Weights of a small image classifier: trained on microscope photos of single blood and bone marrow cells.
Rows from block 8 of a small image classifier, named by matrix and row number. Rows with one number belong to one neuron. Each number is 500 + 50 x the weight over its row's rms, rounded and kept within 0 to 999. All counts start at 0. Numbers have three digits each.
After each neuron's rows are labels from the 100 images, of 14976, where the neuron reaches its highest value: "responds to" is what is common among them; "patch colour" is the nearest of a few named colours to the mean colour under the peak. Only what is clearly more common there than usual is listed. The data: microscope photos of single blood and bone marrow cells. In brackets: how many of the 100.
# fc1: MLP up (model.blocks.8.mlp.fc1.weight, 1152x384), inputs 192-383
# fc2: MLP down (model.blocks.8.mlp.fc2.weight, 384x1152, transposed), outputs 192-383

fc1.356:514558478487461501589490425405436471405477590515595494385426615459561465422466395475509511499542506481501491448571521457498490544488473497469507559496567460536503552439570456541436532526413532473529497453584497499478515496457531490519551519506588562498499518561590573600507460569454494506523506446540627499463548451583549449515531348563431603461495431452525442463470404487524443478478508578612514507357547424557369590499494497518516482517545493476495521557465557493534586474520498549450547547516480515533524504503467506529499519519531495509470564483472579557409537569471569540
fc2.356:526415464561560576590508429418439433463497523511438460446459554510538512399542485472576480501590445451456572433554453470561556478518554528465552465496562539454564474555481422515437552435467491551552479546526574533454459489478491445560522551536495518439563536588560549496533561576495479529475578437476526543448535575494500521472506513521470563484491507414538491487487502554475413544529539431570565463454565527447591456436444496475464460497512465446558449566532466523432479527502438533480509563447536481458510524513551505580445547440566432461449493528532500460548531584565472532
responds to: cell type: myelocyte (47)
patch colour: purple (82)

fc1.551:528565471495448496475465501556414479472468520537571413456517425561579494524468471458584428502563484460507396495547499411447534433415509487471453517476537526405395515522503357506527474534516532485590489436465558541539450472465545471475562510490492521518472530542496494611456506604484559477551504560600545498516430447448546521484483504507474540573627475463403460479503511502433602461540491403581517562514420542483466530519520543479577494557611530515446521425572525565400519535447452526473507497535554430534569468551489518429430453435523568508418605497500573499548485523534472481
fc2.551:517480396468454484440565450473439493422535477501513491511565384535507601554466474506543492468565438493537542475474525487481492530520496517519511472554543522540477544499495500349486542508516495414562524397562498553563424487487537399550627575511458448541569578563500424564470541524577457504561558552453498493485475448421579500530520516469401496486520450472470522438489507523404539457477537405495533504576475595507518521558629511493545436651558504567456420481497494581461488547519474442479498513466484517612558578452449443405442583425503614471461492530493584529477520498483455446
responds to: cell type: eosinophil (99)
patch colour: purple (88)

fc1.751:425607549526532518434574559498599469603544459521497545549334523461553552501562473565561432466540513561509397563577498501599581414498477612580479521549480450372459588498469473511553618469511437601547495505486554489520518547540430540413412521505493467583468474447512456459471530403410601509469421476492470478572424548543587507499527565597548532556487553521581445467427560544567479509490495453440555485533550583458555471409592538479529480436518563481411474471501473496504438488455595497492489511524482526454550491552529479555533486452526484426367495485542436478494431499509503534
fc2.751:542423422563515563577558440428478436454527425600483540444416554569523567399515398533541525549579477444553542508571472454607598426478492547486575435556583502522502533495499428498501554433448557460569527521457602557450480512486450449550548586543507528475578537560489487568514521534442471565501502490487568523497560578524511579452495545526431474444489442469566482484510534577511458540460560442495566431515565565491572467445492506468529456552564476426495458545448493427493496563557435533464584558471513482546483520568426446500455591511567432453426470513554571491512519527575460476
responds to: cell type: segmented neutrophil (85)
patch colour: purple (80)

fc1.651:483483550485444571485538451464419438416473546548614570480426523503469451415479476531430483594568495411548494445451533536471467498529534511430475530547518476538466581488455438551431474584452530491485494443553509502441457498563520486520578539451591594528419558515474529604497426565541480440522559414571579435403512459564497555502499429469458586470496449505453477457499424436550499466518536575521625498403493425570440542469528470560513471430516414518529505529500558436544547519503442480509601575530510529587488474437447481454489578549480428477376575513461565520470597444515546526
fc2.651:540434393552518556558543426487462445424504437566494458434451569583535549478481502526543505444544449456487560551568471447548571450478428513443589424519554504488542523552531482561491528440483509455542472528448559553429469472489443442549544542533462563459568563551507494497476565585447499543531553494448512546481539544464441581420511561533456528427489488474503416491465572529488450567520535433473564439460561556445556508438498565457476459561535430464536444550503489469431482545506418564442528495428500494544477543557510487478437565488530529464436515542540578457537530540586421492
responds to: cell type: blast (55)
patch colour: purple (82)

fc1.47:470464515487590523539492591540495495577500517488509522573475567411539477551513497525483534464480472547501472521468399511546504509515507472565518442493467538481529514602469576525529511489580429560436434568488528510555407526431449515497444507540519474391518455416424527447564564431464462612510356505530501527468551537422486416602404448458583481498513580580581512458516556484567516565502361505493494432521525533485585436401494543451540540459522518486469476471489492405486419519493468571444452532475503490464576456479558427515507505525511506554481490537548466434530389422522485492
fc2.47:545519481441464521456506486516493559521541472490500545592402404465447504551412451519511473456420448499552551522490469529484487567523534568561500454559497514572505475450476581421543574494456491500480512468538472515590502517489415427561471567542485440534607579472544507558524509488465513504495357579474462524581522478469519497555479516452528455505436432542578500412537458457519528483470492515494358449598467543518537476526565494443531529591502529547489402498446520474549505512541510434489445550470485540498524524467463458475529578498477544443446378529498485560503418533402516445
responds to: cell type: artefact (80)
patch colour: purple (81)

fc1.487:436485540469453519477553464421420502446492518479622529518521617463497510422462475496367546471601590504542435483503575462488529525534513478469450548545498536551536541501432442568440418510537488570383580487462512523478525413498572616545429406563502525458482540438525440477465397514536558580547465457561594455517501474487521466555421474489517535554457432443460411461552489435516546472502543503622500471474544482506485398499450479507473527475539501463463492522486449490611529451408556571485540551464504556460501436563527564480461542412477444533512630482468481470488566593458619490
fc2.487:542406460521449524533517465528482486468538500555489489468451609503465435394463528506529500403533519491465541509602504462554536470489482471390450508526540463427529453523485452641495419463510501538561452593538556514398470425486477459518536522505492552452554541595509437479484475520450609530470592435505591509496509566480476511434481497508601553458489511406427476429520507502486439478522450468528524454493511533441555462421457514495478586439519441446566560502532478503486482455469476572535521533478498486486443492578544580469455563432559448492458529543511473452543513548572459562
responds to: cell type: blast (45); cell type: myeloblast (34)
patch colour: purple (72)

fc1.725:483557539508506464516473624564479554501485488473612433469499507506486453421404440493466553469493532557543396523500449519566507441564475482531491526497459461482486461493510494518420498506529399560463462460461461538530503471472456556384424455553469484467463533480510489471519433424444470503495506445526513455486587466428524487525400440463530483619487563567525533480585461450491509618503402506483472458521402513513535481532466487377597548504506448555479524489409562499492527466455467518436446527482587555403493389522608491465503441510556497503508504580476510570520482533428516471
fc2.725:572426431575488522569448442521438460501492507562463434502424551523484459430483538511568527400477506470467558500546419489551514456516530487477509491456570545449536428554540455601448516473516474578535451603511516555420529452525458440572529538477456501456580566575557485506496586590539561568457536564454566523470547602419428492445492558508567512528472543431447463416551546470478443510530441469486487448463550495443586462428443546485439571464496434460587492501550500517444511486466439528550467517421516473474450478565552562507464530501590485511489476545488457436496504554583506590
responds to: cell type: artefact (94)
patch colour: purple (78)

fc1.623:444535516549495560540546508480480458427509494553616488525530521491572586457460559626506473502532559590552501511409481427519554469568458506620463451569484508506437528549421508524553424518534502644506546445399506582467591476495518608552463495574549613569473518452605490590407418513524526536522431446559511525526502530465495406580451505416430551529446463527490495474460509426483415515459515518524512468403452466491468472505512447492567511472537505463432531511461512474565575429476483432493599588591487565503519498581532474471458452461425435401483588461490547455522560556436488482
fc2.623:547429469542477521540522501492492499460483577580518470473475595484445488435449540570548470458537589484504456502604468479562556479518509484426453539502496519458477403534486477624499460504528526511548469622519558556449553414491522518530573535564530541481509577540493448503452466503489485575479515490543563487509601562439406465459485576529560598429485521463427540456478472551535464531490438498522555422498507518425517438444464578501511544447528500454527569497523480502536500478522459595498574540512477539489491496535517535430432473442584427570501559552439468378578533491577484559
responds to: cell type: blast (76)
patch colour: purple (76)

fc1.427:520471438580469543588617512483487494541568477556566444484450471470575511527446479585455508535485496488519545543531472428561549420580552498482542609541565435423520541467428461543556579503591554598541525532494514518514555490514481479409470515542584655500525410439506607426513497468500551482502495547498531400510485541614581549529578455506445534575471580559601520520464442512558457482461483462499607493400582506482503473477490519565499549529582483465430513543483535498484492526491494534446539486494507522478498462451456531536429443498589428428402588437502485512540549453490553476
fc2.427:529511483489495583500544431451509479492522394553564591510423481538455590506478409498445520530531446493547572504465486510529593486499474552578579425559506485567441578432493551470597535413456541388460578413446575505530443512570457506522473559488478482562579553470438500502472542538438504548399403506497450519502518519524502566473504481465403431430508446527555483508475509468535527520435552488456445467599557536536516520493557470444598482596506472500419433509398454436548479567560492439468519580453519571567480544512451441471515604587430474396441506526517583547456474454532522421
responds to: cell type: segmented neutrophil (91)
patch colour: purple (52)

fc1.467:515564569484554578421453567546485450517588465570564557506476499495561509524476547425505430464483492440523496479551424521565511547466436514519468521550586532431482573520431533568470500493559456494529493508462545596588426590464529463487562547521544503544526459544500455611574537506417516479501483534555472541517465488506523517523570485460537456619502526575456537509486588500449484458546492446558556540563505533456532482500475471414605469476571499510466477440529484527417389572585444625525561539571501478442544445512534523424497539435512541540417505554503463506479443407557449430
fc2.467:481454455575505558509508464479420432510568492585476511448497557555534556470446502543559471530480495401502544487544470498489590443464419478464549403503646527495529521527564397517504493441499579437515437511482470629464469506458484468538551592497450478537575520564524538607556555565465438600507536544497566520471502510481422543534534528500408495476487468568504476522551565625499391499535515433527556441486546512430550495451487524454546457540538482451521467534468512515460490582538407543469576521538547440451495536526468536515448534465528448466414497523555565517520487477590499465
responds to: cell type: band neutrophil (67)
patch colour: purple (78)

fc1.177:507584517545502508536494607587558493607496432516502418462501469501493478446489410489527571418434470564515490561518432508598526483553477529599543441437490469455522458467515535527519527552553448614436489511482512523514459509427417598416417415601441476438520514459524544463525470457411518541456460488471520553509501506497481445595499512475496465561479577551569472514537478504537499535533413541473501457466495580429527438490451567483555501514532503492439497524470440461502569533488452556464473492531525518387536495520595529499502401473524489494464438511601475558512412474490492444
fc2.177:513455452467473536549493488585466428574464416500440478512478494573533462414471486506553515449440510491568585496528475498570510441500560522514497487451565506427526473510521425570405528447571518543607514494520491472468485480471475403549508597544421507485465511509539396478489528471485562486449580471430528468522620589456442488477463499482434472582506430437473491445589507479458504462548491443410427484525489574445596455494507446504463523601550384418563473571553473502467423487503424516528478507424565423542510507555540502503519577554557460458487427520567536526531537554534512536
responds to: cell type: artefact (88)
patch colour: purple (77)

fc1.27:552453513522452520514509414451441484405490488483623452446551475602590474422460496434359538535565411445481561441486456523473415563444505409402485549477551501525544481495457381567448536513566458502447412502547499512453457552490536461642552430450587501413533491540445509530503498603558544459545535493480544480431504474540583583539533444445458532498505464463511448514554405509515515421541494550582556462458475452507476529518506476518410502498511408503532447561551498530476499510495484575497490488439545509527486537426523576536441596485526506523494543517504506586515523526508548561
fc2.27:434435494536442525561440530483487476420482559543495435469527556517535497510451619510543427410450508529472526441552458487462561539535461388486474473503495523569504458577577494612449473502513560539492423574508436537418506379458533481586537550522550551518559583526565454513472530509539528606482519563474497559516529542485390447539520565429466573398510549460483526562466486558486451566536480486596466453440476478456500428474514523549463499468539486506547557436547445559465482437504429462510521492484555530502457600516543580489461496469552555572508508453508611441529496564557421543
responds to: cell type: myelocyte (34)
patch colour: purple (81)

fc1.243:534470563466442491428524453500442468430530561577565517416475538526533523405455584479468515552415553422514544444502538488429497508572459462502437563488473458521488550477496555615460508529444420514417533540554506476458443552462399467465530523471543536515496513466471559525522438533520531490516520448503537413445512426626475521483560440439483571427520470453460585536475412452555436455562494593558578467486513398498495521509463500539518489410540456476530582522521589465507525508482456465551567438451478492548506468402501560496517537489484421474449549500516522493473525472520472557
fc2.243:549427400560468526539531444465398439484539520560518451495458563520484492415483561562515581431532539434479574544533468477545516432471481496474512456480582538490584480521537476536497505451536448490527461580513548567413514487572447490588535508498485525460593537584554517528511548624514560575478495526471567514435481556423417516442451555559560526416516502462452430439542537496475407543544451476488519413491554508432607477409433579433459575453501423422497511475510545502472513558483474582508484475470523485478456501562493541470493492497549454434479472595499496453490534499561473570
responds to: cell type: myelocyte (56)
patch colour: purple (63)

fc1.191:480588555438539561558551554414455388455448454528541530434452501448508427475505464584460503535574445551513435423529538465525492464472541584462464599510517588445415531520454399500478427511492531606542452408504501540549591432516521573556534440605550499483477478501558494543479455542461476535482492496599467448593466466484598534520409452497447486571516475469512475457427475456484492579557486442555578505446423524566473493473485497469498438445529458481420536497469467416565475452444508511473553622570484443520512454536560431482535506468493455451448481510441514533553543534507586486
fc2.191:542418395547436538522561458493508429456529405594537567481468574607525563446473466592547543428527538502540556543507457466548598448531503463544505452545548507579497520471555445583479539442561570469513469508444568557455532451520380501586536575544518567555543562542492421523479502578498536606476478569478542534479577596443460524458461596488442459415500468483515491522535529555499481563488488472431464398567562511451571455456556512486570512555535453450468509501453488450506462560511457507463549523442563485569422527571455498462474559498519470478462507555557563459487499559553441500
responds to: cell type: monocyte (63)
patch colour: purple (84)

fc1.46:531505472518467568539584433475489418438479505559569535461404550485583422463530465511493498549482482438564561464553481468498488483485612550438531558477571427472555564481438441580501567536541545549539515540517565546398449509476498475454546511477584629473489476487505564589491457537478454453520547425541545462465590509598533507477591402480432573472545497497519501501458471532584500418441499510521631525387570493507476563535439510567511520481516479449454527600517531419490503511511470521466585471573487462538555477432472552532473486471556414464420610484542560518557533449500610556
fc2.46:518460447563509552557586423511497448471535440559528511437431621587470470443502476562561488492506549421546537533609487432569564423467451500474547460502592476430513517505455461584537505430522590498586507558489552544385521521595395483506534583465488571467584530543486487487500540560436504541455538480476550532427546577505458605407515549591555490432502517468511455543504540590563413557471500413488577458518570508423552496406457526455503506460521428397519506549467507447489482596567468573517606508496586437512485523599429511517449529560541427481435547522532516450531457469570453514
responds to: cell type: segmented neutrophil (84)
patch colour: purple (96)

fc1.395:421481501586509477565592591442487456423534556543558601498498541446561566466442539558566502486445595577554467531492496393459609512526518448573494504529513559490405482535530556533521392475478545521466504502470471530500543405468450567536472544523585616559498581438571506538414466511510469572452467503553524522467515483513445440620548421436415570492487476466521501492436484531519406484401437515561505523396552473461468453490486516453622503511521579468376547453494451487515548427468544465450557569574493588506460512552519466481479424484448431580479611445463486416478561555481502469
fc2.395:482449504584545550577523500448459454418492551545569506455498591497501553451494505591573435494496482521519534435550385454524579472540487478525512435509571546511476427574533482569489570466507586523531483587463513590440454406491454557576539547543525587468567572568536512549498537522478409640483506536534510557469618555469440483494477563522456567406475544483526532459501505589566420566477515470565562438487570484426528441423476567470576485529509535517552478529504426481493483509510454511431573575461563558480444515488529516533390522430569472547424554515445509401583463527576482492
responds to: cell type: blast (77)
patch colour: purple (57)

fc1.415:427521568428467510511486545470488424494511497604495602438400516446568525427532578567444450559506538496475367473547504478578479460553440540484440524622549572420493602542440486573461498489501450557487453476427516401535542527496399534445547532508543559560364544470554456540564531543462569472448467551517466446510523523546564573456582478521498524584512583513515461459440551474488479537515513492494555429471523510514502437498511509523557570339609516428524481476537463502520439526490494471468507546550607478476522465571542399494490474483512471380433535521448477468517499462536477600
fc2.415:514428490557542548549473455454439451466513531583427443449485614522467471428483527553580481492526553443480541498582456465566547445465482493448497541464556510440528470568477462576439486441525528540563435602487509607433551440435505500564593523510498529446572538579520510509534558572481525600504572479513556489484566574456447505443492548572533542462511536466440509490518551583519403558551431445531554448473564474454580449433410532493467488426560468425542556540557499511488507502527429561501557536488539444455496480553525561518457469464581422536436526557513461417560494515588485566
responds to: cell type: monocyte (36); cell type: band neutrophil (28)
patch colour: purple (88)

fc1.11:448540604530504460442469548453482423470459505519484523465398515516510508510502395536470446516615465461539451542450456478584498448495422578557509491549571552471472585490486437547435441492406541474509429448410570609570539491546496538529507556477510514505476461559555444673520494474502534522492425482597567542558465480509532532469482476512557508602477500519491381518548482492552492501514509442503568476467487510487486498430492547407451502513531498467514506489439516416472499459514488543530583542530518446460474431647588365468477510556516431489441498479423541506478527517532477488
fc2.11:551453515597523600589475438481472431511465470506438443422468601532550491481517513471570479522510485403514543527614480490574559428473514528446535422517561480418577505565474460536469504463472486534574479587482553519449476498525486504520532508473482538455590539565541584467521518538451486519478550442458527494493535521499442558426519528526479548475510464480493468474431582525495442533568512449536605533424579487489594506411444505497470441461519441441574517558553483424441485495558392579489527507454498446498586510566508459513439521521559452476464516545572516457575575479589457524
responds to: cell type: band neutrophil (45); cell type: segmented neutrophil (45)
patch colour: purple (94)

fc1.145:419507635510448537496497509535525568494415576457463564572439576347465406567474421486536532452511395507439467505506591543566486602510434558500514477586508502514488558540532445495481442551402523485478481466525459515605487534458589456560501441385514500464478517494514487465464544513467450466535391489516548447479424529432496424544438423484574492514526379569552489420482478440552531473466527483572493458569460486584515470441557490469584514503466582498488457526443493442565518541535500565560524485516436486427449509536532421591518531584510529457516411595498478539481436536511534523
fc2.145:520451446577516567581504442436433452449546487552462524486453602509476541449450468533522520534534472444533593495580395495520565458513483527528571418559559519582553558532509427495485562426470544454485458560450518538432460494534435534556498525514472541457618569582542529546560569599439470598479498543455548574494532542512428544512440518495454494403521467491541430461524571501510423565518522427556537439514590518479593455381455544456553474529506468433532456529480462437511471565522434528479513562470479480463507545566447450516434551467573470447420475570511548468541525510585514484
responds to: cell type: band neutrophil (43)
patch colour: white (78)

fc1.117:509530546436458587512517484451409446422445492558554532431491473493482463434455498501422495547567515454506467415549467472498448489509552550445499571529525471513469545501466475581379526547410545518460485443570485541491492511462544469531587549486584556552432534525476553564532431507489496492508543471550565475486516483500517502505521379423433530531505485506513501489557495447510490524508532619540643488466520449556407551509486471531475444479486489495594491560534503409560524499559393506518551551503499522547496439451491538427523525523557426510415564452517539583462563446449601547
fc2.117:505493467526574622562535468505455419487584426561532532427446553481492578464512444580540519540537484442526570449589428501584543493484470516515554450534558525498473556520497464564453569401525578503477465497407537557516498477513434530560538591568482536524562519585493528572558508536416500578475491518510501538543553559529433526443448496477455457463534439483554478433495556459494433548536540464517574511496558467524538469411465499497562436546551413471522464535472443434490426514527426518429500604493515451470557491556549488544509555466509459457400468518541521486546500497600494511
responds to: cell type: monocyte (52); cell type: band neutrophil (27)
patch colour: purple (97)

fc1.617:455495546439407491413480484423487491364505575542569493488496568487517436478511551485469574548528534446489530439434566504441489584489441521442467540467513543545516565504515466582400413497472455551393455497512469524436529500490500540557599525538554484516463470513535548533453498495541501540507436426529588472451496408575519549523516352454523514452551418495464523473453412402499495471598427588647547514404544396568477447488453528545546480459492501511469502507554573475523475484485521467513561498500440529476544496430525534488490518465471528556496516553444470464525544516536551531
fc2.617:535485421588515563543618435476388420473563503562522537461500513521470609448522457576526601555619485430511597473496499462535533522482507490527527431552548498603525565421506463502564527386506531468497492441470628515495444534600487562568484545568494463517567509569508421514481519594488544515539471468446563485444443549505517472472421526452445500446563466452511459465461545524449426524470552457481527426560560497516514477430525557493572474530500492401377426484360500505535410543500428508451554534488485526553541528528486460533489571444512505361468484525523603521519499489537523511
responds to: cell type: myelocyte (64)
patch colour: purple (64)

fc1.221:474528496495440599538558429500487439487490525526610580477407530512522484488479470602459476550533512462572499464508471481506531413504543570495517493465532455445472539477442456549490516528480568547528512512527582538494520496516456513475504538503609622504500497446487591546465454549481484464517466443530526402527526507603502526514562400483408567466504467540568454490533432534626502484487520526492592490399503493513462592490545494517510503470529502476433480583530536365557524531523511524494538503555516515596582443467458523513503528544543402458359593448475570540496579468471626512
fc2.221:560481512518464504553614466464500541470392503517474491494428527514488481440477440477444446584505532468528411604526553448565534472460504507497473548575448418467522521499372515486625507476489478474582589530558583475440533539520558521393513430466533499410448510434420548474458461508457481465529415407552495409463482456495528551489515583560533613479500492532493499580392435627548550493461507489446547530476463566523438554502545468492410577423514546444380561488504531474524610522533532560540581477537510520538557569455404463465496512519517439513513535534499555488547583439440515529
responds to: cell type: segmented neutrophil (93)
patch colour: purple (93)

fc1.178:495576530532434451490442525450450477503454513475590517472443475499490469563477362497524474504608457444487466468426460552577471477501446498514467537609572600536488544416569485543418447475522554459529474385500470488573537463522538546545570482521547351489478526513600431558520544510524436517413478475528526546456404493464569498544428495540523459612520479470491470414476509502462559523409546522528480423435470492536491474417520494442521498493492436577545464456394577543495486419435476511473548626513551538440525451565568397534494544592458511499436489558378554499470428524564505497
fc2.178:488444517553588517542442479480429495482585578533466424461480596473441428493440493545568461487511489449448526474560415512524532511454464463399531494472583495484509424567480467568463559479466490480509407621483509540472483482499503477544507509506539504441607559558547558524547500533448485566467552530506576552508526526483451502498509541576564507515485566435465526499547521562513412555559474444594597441482549447425577409422417549497478470472557523459576555531526468563435458541499469566453545556486540475444478564464548533532446454418594463590465522519527453456574543488598484568
responds to: cell type: myelocyte (30)
patch colour: purple (66)

fc1.611:463573486479552465451535501450530498470525538528474410458544503415530518485541562498582519431514587547471568523514476473501488621479471526554482573462484456504506533402585560584498540432459438530405460464527427500523491560478514552475500493540469372442488427501532501504519498428462559482462440517470577471497421445543470465555523425554524475495536537410540489462469483486430460472588431584579514510500521457480508482487400502503513471461501564537533572498470483595482501374396557490467482435469507489393499509439535583570514407397516573412485485507546429489539447506564471606
fc2.611:488446434597464502550489453459379535462422612539517469462490599499569513387479521540532521466545522491517546442532427493562492534606444454522465526499446465569507469464485420576553488524547538530495501558545476576449493490558511489544527533537532476455565533508490509535535472524525506591543483508494578451454462418473445444522484509451504614518503587503481529493448486572523448563503509494558554526512425469505471485467459587549461568508493516448473490434463552571478485423522440533503571517477474550463535473534506501549481558437632465487554521484480569418506484459493491523
responds to: cell type: myelocyte (71)
patch colour: purple (62)

fc1.338:551571494515523537559559470430445549569546484553513458530431613471602519471503496471601469482544501537584548524617527495549455460493471541587504499512493444414512542503490555543505570533462471574525492535514505537529500528503450477491396478504518511461588434497485506441525486517416479472436408455453473504520538532533527437555511517472474560470474561535555453505396513567630441480430468490529541486534549518428512458480576499523551575542521507468420510548444501544470515516520507611417473609424428481476565493536544549558439511431561448462497533453556475508557463577466506475
fc2.338:498458400483485510490575461551487460477548416518519623514440466529485611431536467527448563506571469492528568524528582499546552577517490570546564418564505507541467562438479504456525506421465609475490560407521533550505467540504413497520492604573458520580595527491482469572475458581461523509560532533464544562566501554546510522462536494431442446426499424526525428453460552490493526475445569439440459451504534549549483515462573434447558449556494474435456411531388563445526522575573430484543466445478450509586492485575459518465587627521485505425430408471550580626451529524499485426
responds to: cell type: segmented neutrophil (97); smear: peripheral blood (66)
patch colour: purple (58)

fc1.466:468425568498424543472495511498454452426402592480561584468446512509443428453450476535424492541549509454481441453418560539466485487522513535446510489555565574580458557543454461449459393559413501447457488433543507507428510464549541537548553516427541555550433583514511464600496469555549439489503551464559514454424509478514467538492462431458493525475515393500438505430533437448469510477461554534514568479429475463569476563487544428516496461466459449497497455511509528415570551515498441474559539578562530573573453518497462434441529577574455495602426549570429550499486567466533568547
fc2.466:570450401495451566534526449487502456493534432561529566508444570532467549438473462581517557433470499501592563522540514493570548483517473512507540450567556514504518552504535447551511497439538538513534544521484546520461476460517373451580529551567434558490557552533554437539444538553428507576492514530484548584491579584444477536463444520458539462420474405452497416405556508482502438535488504453461451417563516589462597458399523494424581512582480415423523494512465499413491482571532450542460475554490515505564444510582469473436498557507549542430441482593528526483505479522574476503
responds to: cell type: blast (44); cell type: monocyte (25)
patch colour: purple (65)

fc1.733:420559492543514493491498483507471518569517438462492452506463548445553475381464471499613541422467571608550497556493508463535571490551547461573477463477576477461505482514518542569513529514494471554474511515516429461522464516449504531394428495472504540452492441501606526448445473432460457514446426530496522491469543490491440436524464491498471512505496550578529517558499527490468494512507486478531434548397516538427486485432480552380566553525547567445487570581454507521494523442479551514486439505536455494469505462539556490573408467505518455512499510467521450459464453551455492447
fc2.733:546398472559476476534531515431423424453486499481500522524519574499499517453473536526497522426474498507527565531571462460519552432538542466524532414510555573509522496492597482532486469492477477483452518582502547546432481422533422507560564539456466549526573629531550479551485475570496488551507502651487566557448550591435423519489443554464550492393451482482493412423538565514490483496435487435449459388487596552453584461401493546459535518539498407427567510472492558475477481572514436535506521499487496537521434437551553545515519558553526515513483536590472484417501526517587504469
responds to: cell type: artefact (76)
patch colour: purple (61)

fc1.139:529474540510568544524595515550481508424560528601580579579512499489579526459384565469510463530428503532577545570504456472453624520603515497530525444568508477485467550574380543471546455540574558557456543505462493560514471519465482526552467532528608618545543582427473470498486469486504511479508463501496493512490554535455470471608520469371518605480438562555524579478484491519507425492450481539536566492476413550513485461534536440455661501424536539485417468475504493470478573477455469540496530492507531564503497561460466480433456472503440512527476561500544541427567552440434469465
fc2.139:431595538451476506481552525587467546503499527541596507502469518493486522504383463540505478496432475587542507486491382515469530521554446426569555431569489552645494460482521512559604566515573608551438548510449477515484416407514427607520446468527519599486518523475505418522449518497484504626480368611524487574471550549497444508479446578394503494432498536535552512484546438508568506560454465479528448468534445522426473478432474567483619573465500562536479465442473462504578450514471518427480556509522587601528412577530464491454454476527493546518470555529445508486579445497534492438
responds to: cell type: blast (67)
patch colour: purple (58)

fc1.157:464470578573458516529476531482479487540399458480484502449442501424453432440387452533486532444493495538567391477479497518613497429512569528571558458461486483506478493476442487511449491574478575609492471408481451512557546449449506476449451458561465528511427537482510543537566482474463525496504500505464530485580495543407547384539446558439494542566453501548566454492621470518471598551432494504503487399495398519519524425505525498501516540503573582437514495541473402425542528537492445519554432550620549507480505447576566503442519493567508439462471439449533550574505506492412590493
fc2.157:561438484533552591572481464534482421551527514553437437449416566475514441448475468535580484470512524433511530475578425470592497461461557526454494530486559485424535454527438401591414532440524525600577439586498533510470530457475451463531551536565511533448536497580553490463535529508448533555429545443494544510492580626520429489446435524547512542523514451437499474470528542530515452502538476437515551509486529476469548440415418465536457490451567418446568528575560447432472432500495411562490521618461560412455539507569558495524488543462581410495426491523565494433578533529582537555
responds to: cell type: artefact (86)
patch colour: purple (86)

fc1.265:410516542536460513537466561518533461566410455519524482440443490450445396367477448541480549493525488518545394478460452447555549501562561569579529525434480538474408496440531374566502496546424518560447422435469456569519565479504480501474507473499478508468483503461560543564448458497425452483540504461520510491597518474485492467482535481532416487582535486536514470519598515504465581516497475537527443491468381467557477498490546497419499571502573558418526559548518439511533657483535426498475493554596527455512554425528605563461518434473556394443494479443544530528402493457496597507
fc2.265:552435454597495562587462477461461419483447501536466436431456574571506509443474508561552499487515532469534502518576406439610528384501501483496512491481571534445534494579549434588471516433539520542555471596463513560431529461537482521559571500487503573435550567566513531492513523530451508596479526502481529528450586580471405525463488579554508539472490507482461473509502558573546461567521462443476548472477559494404561454406445563512456541502547426454543520509555490436485462514535385590486534524485554471496517501551540484528444485521569432514476530577516513411578535469587467577
responds to: cell type: artefact (46); cell type: monocyte (36)
patch colour: purple (81)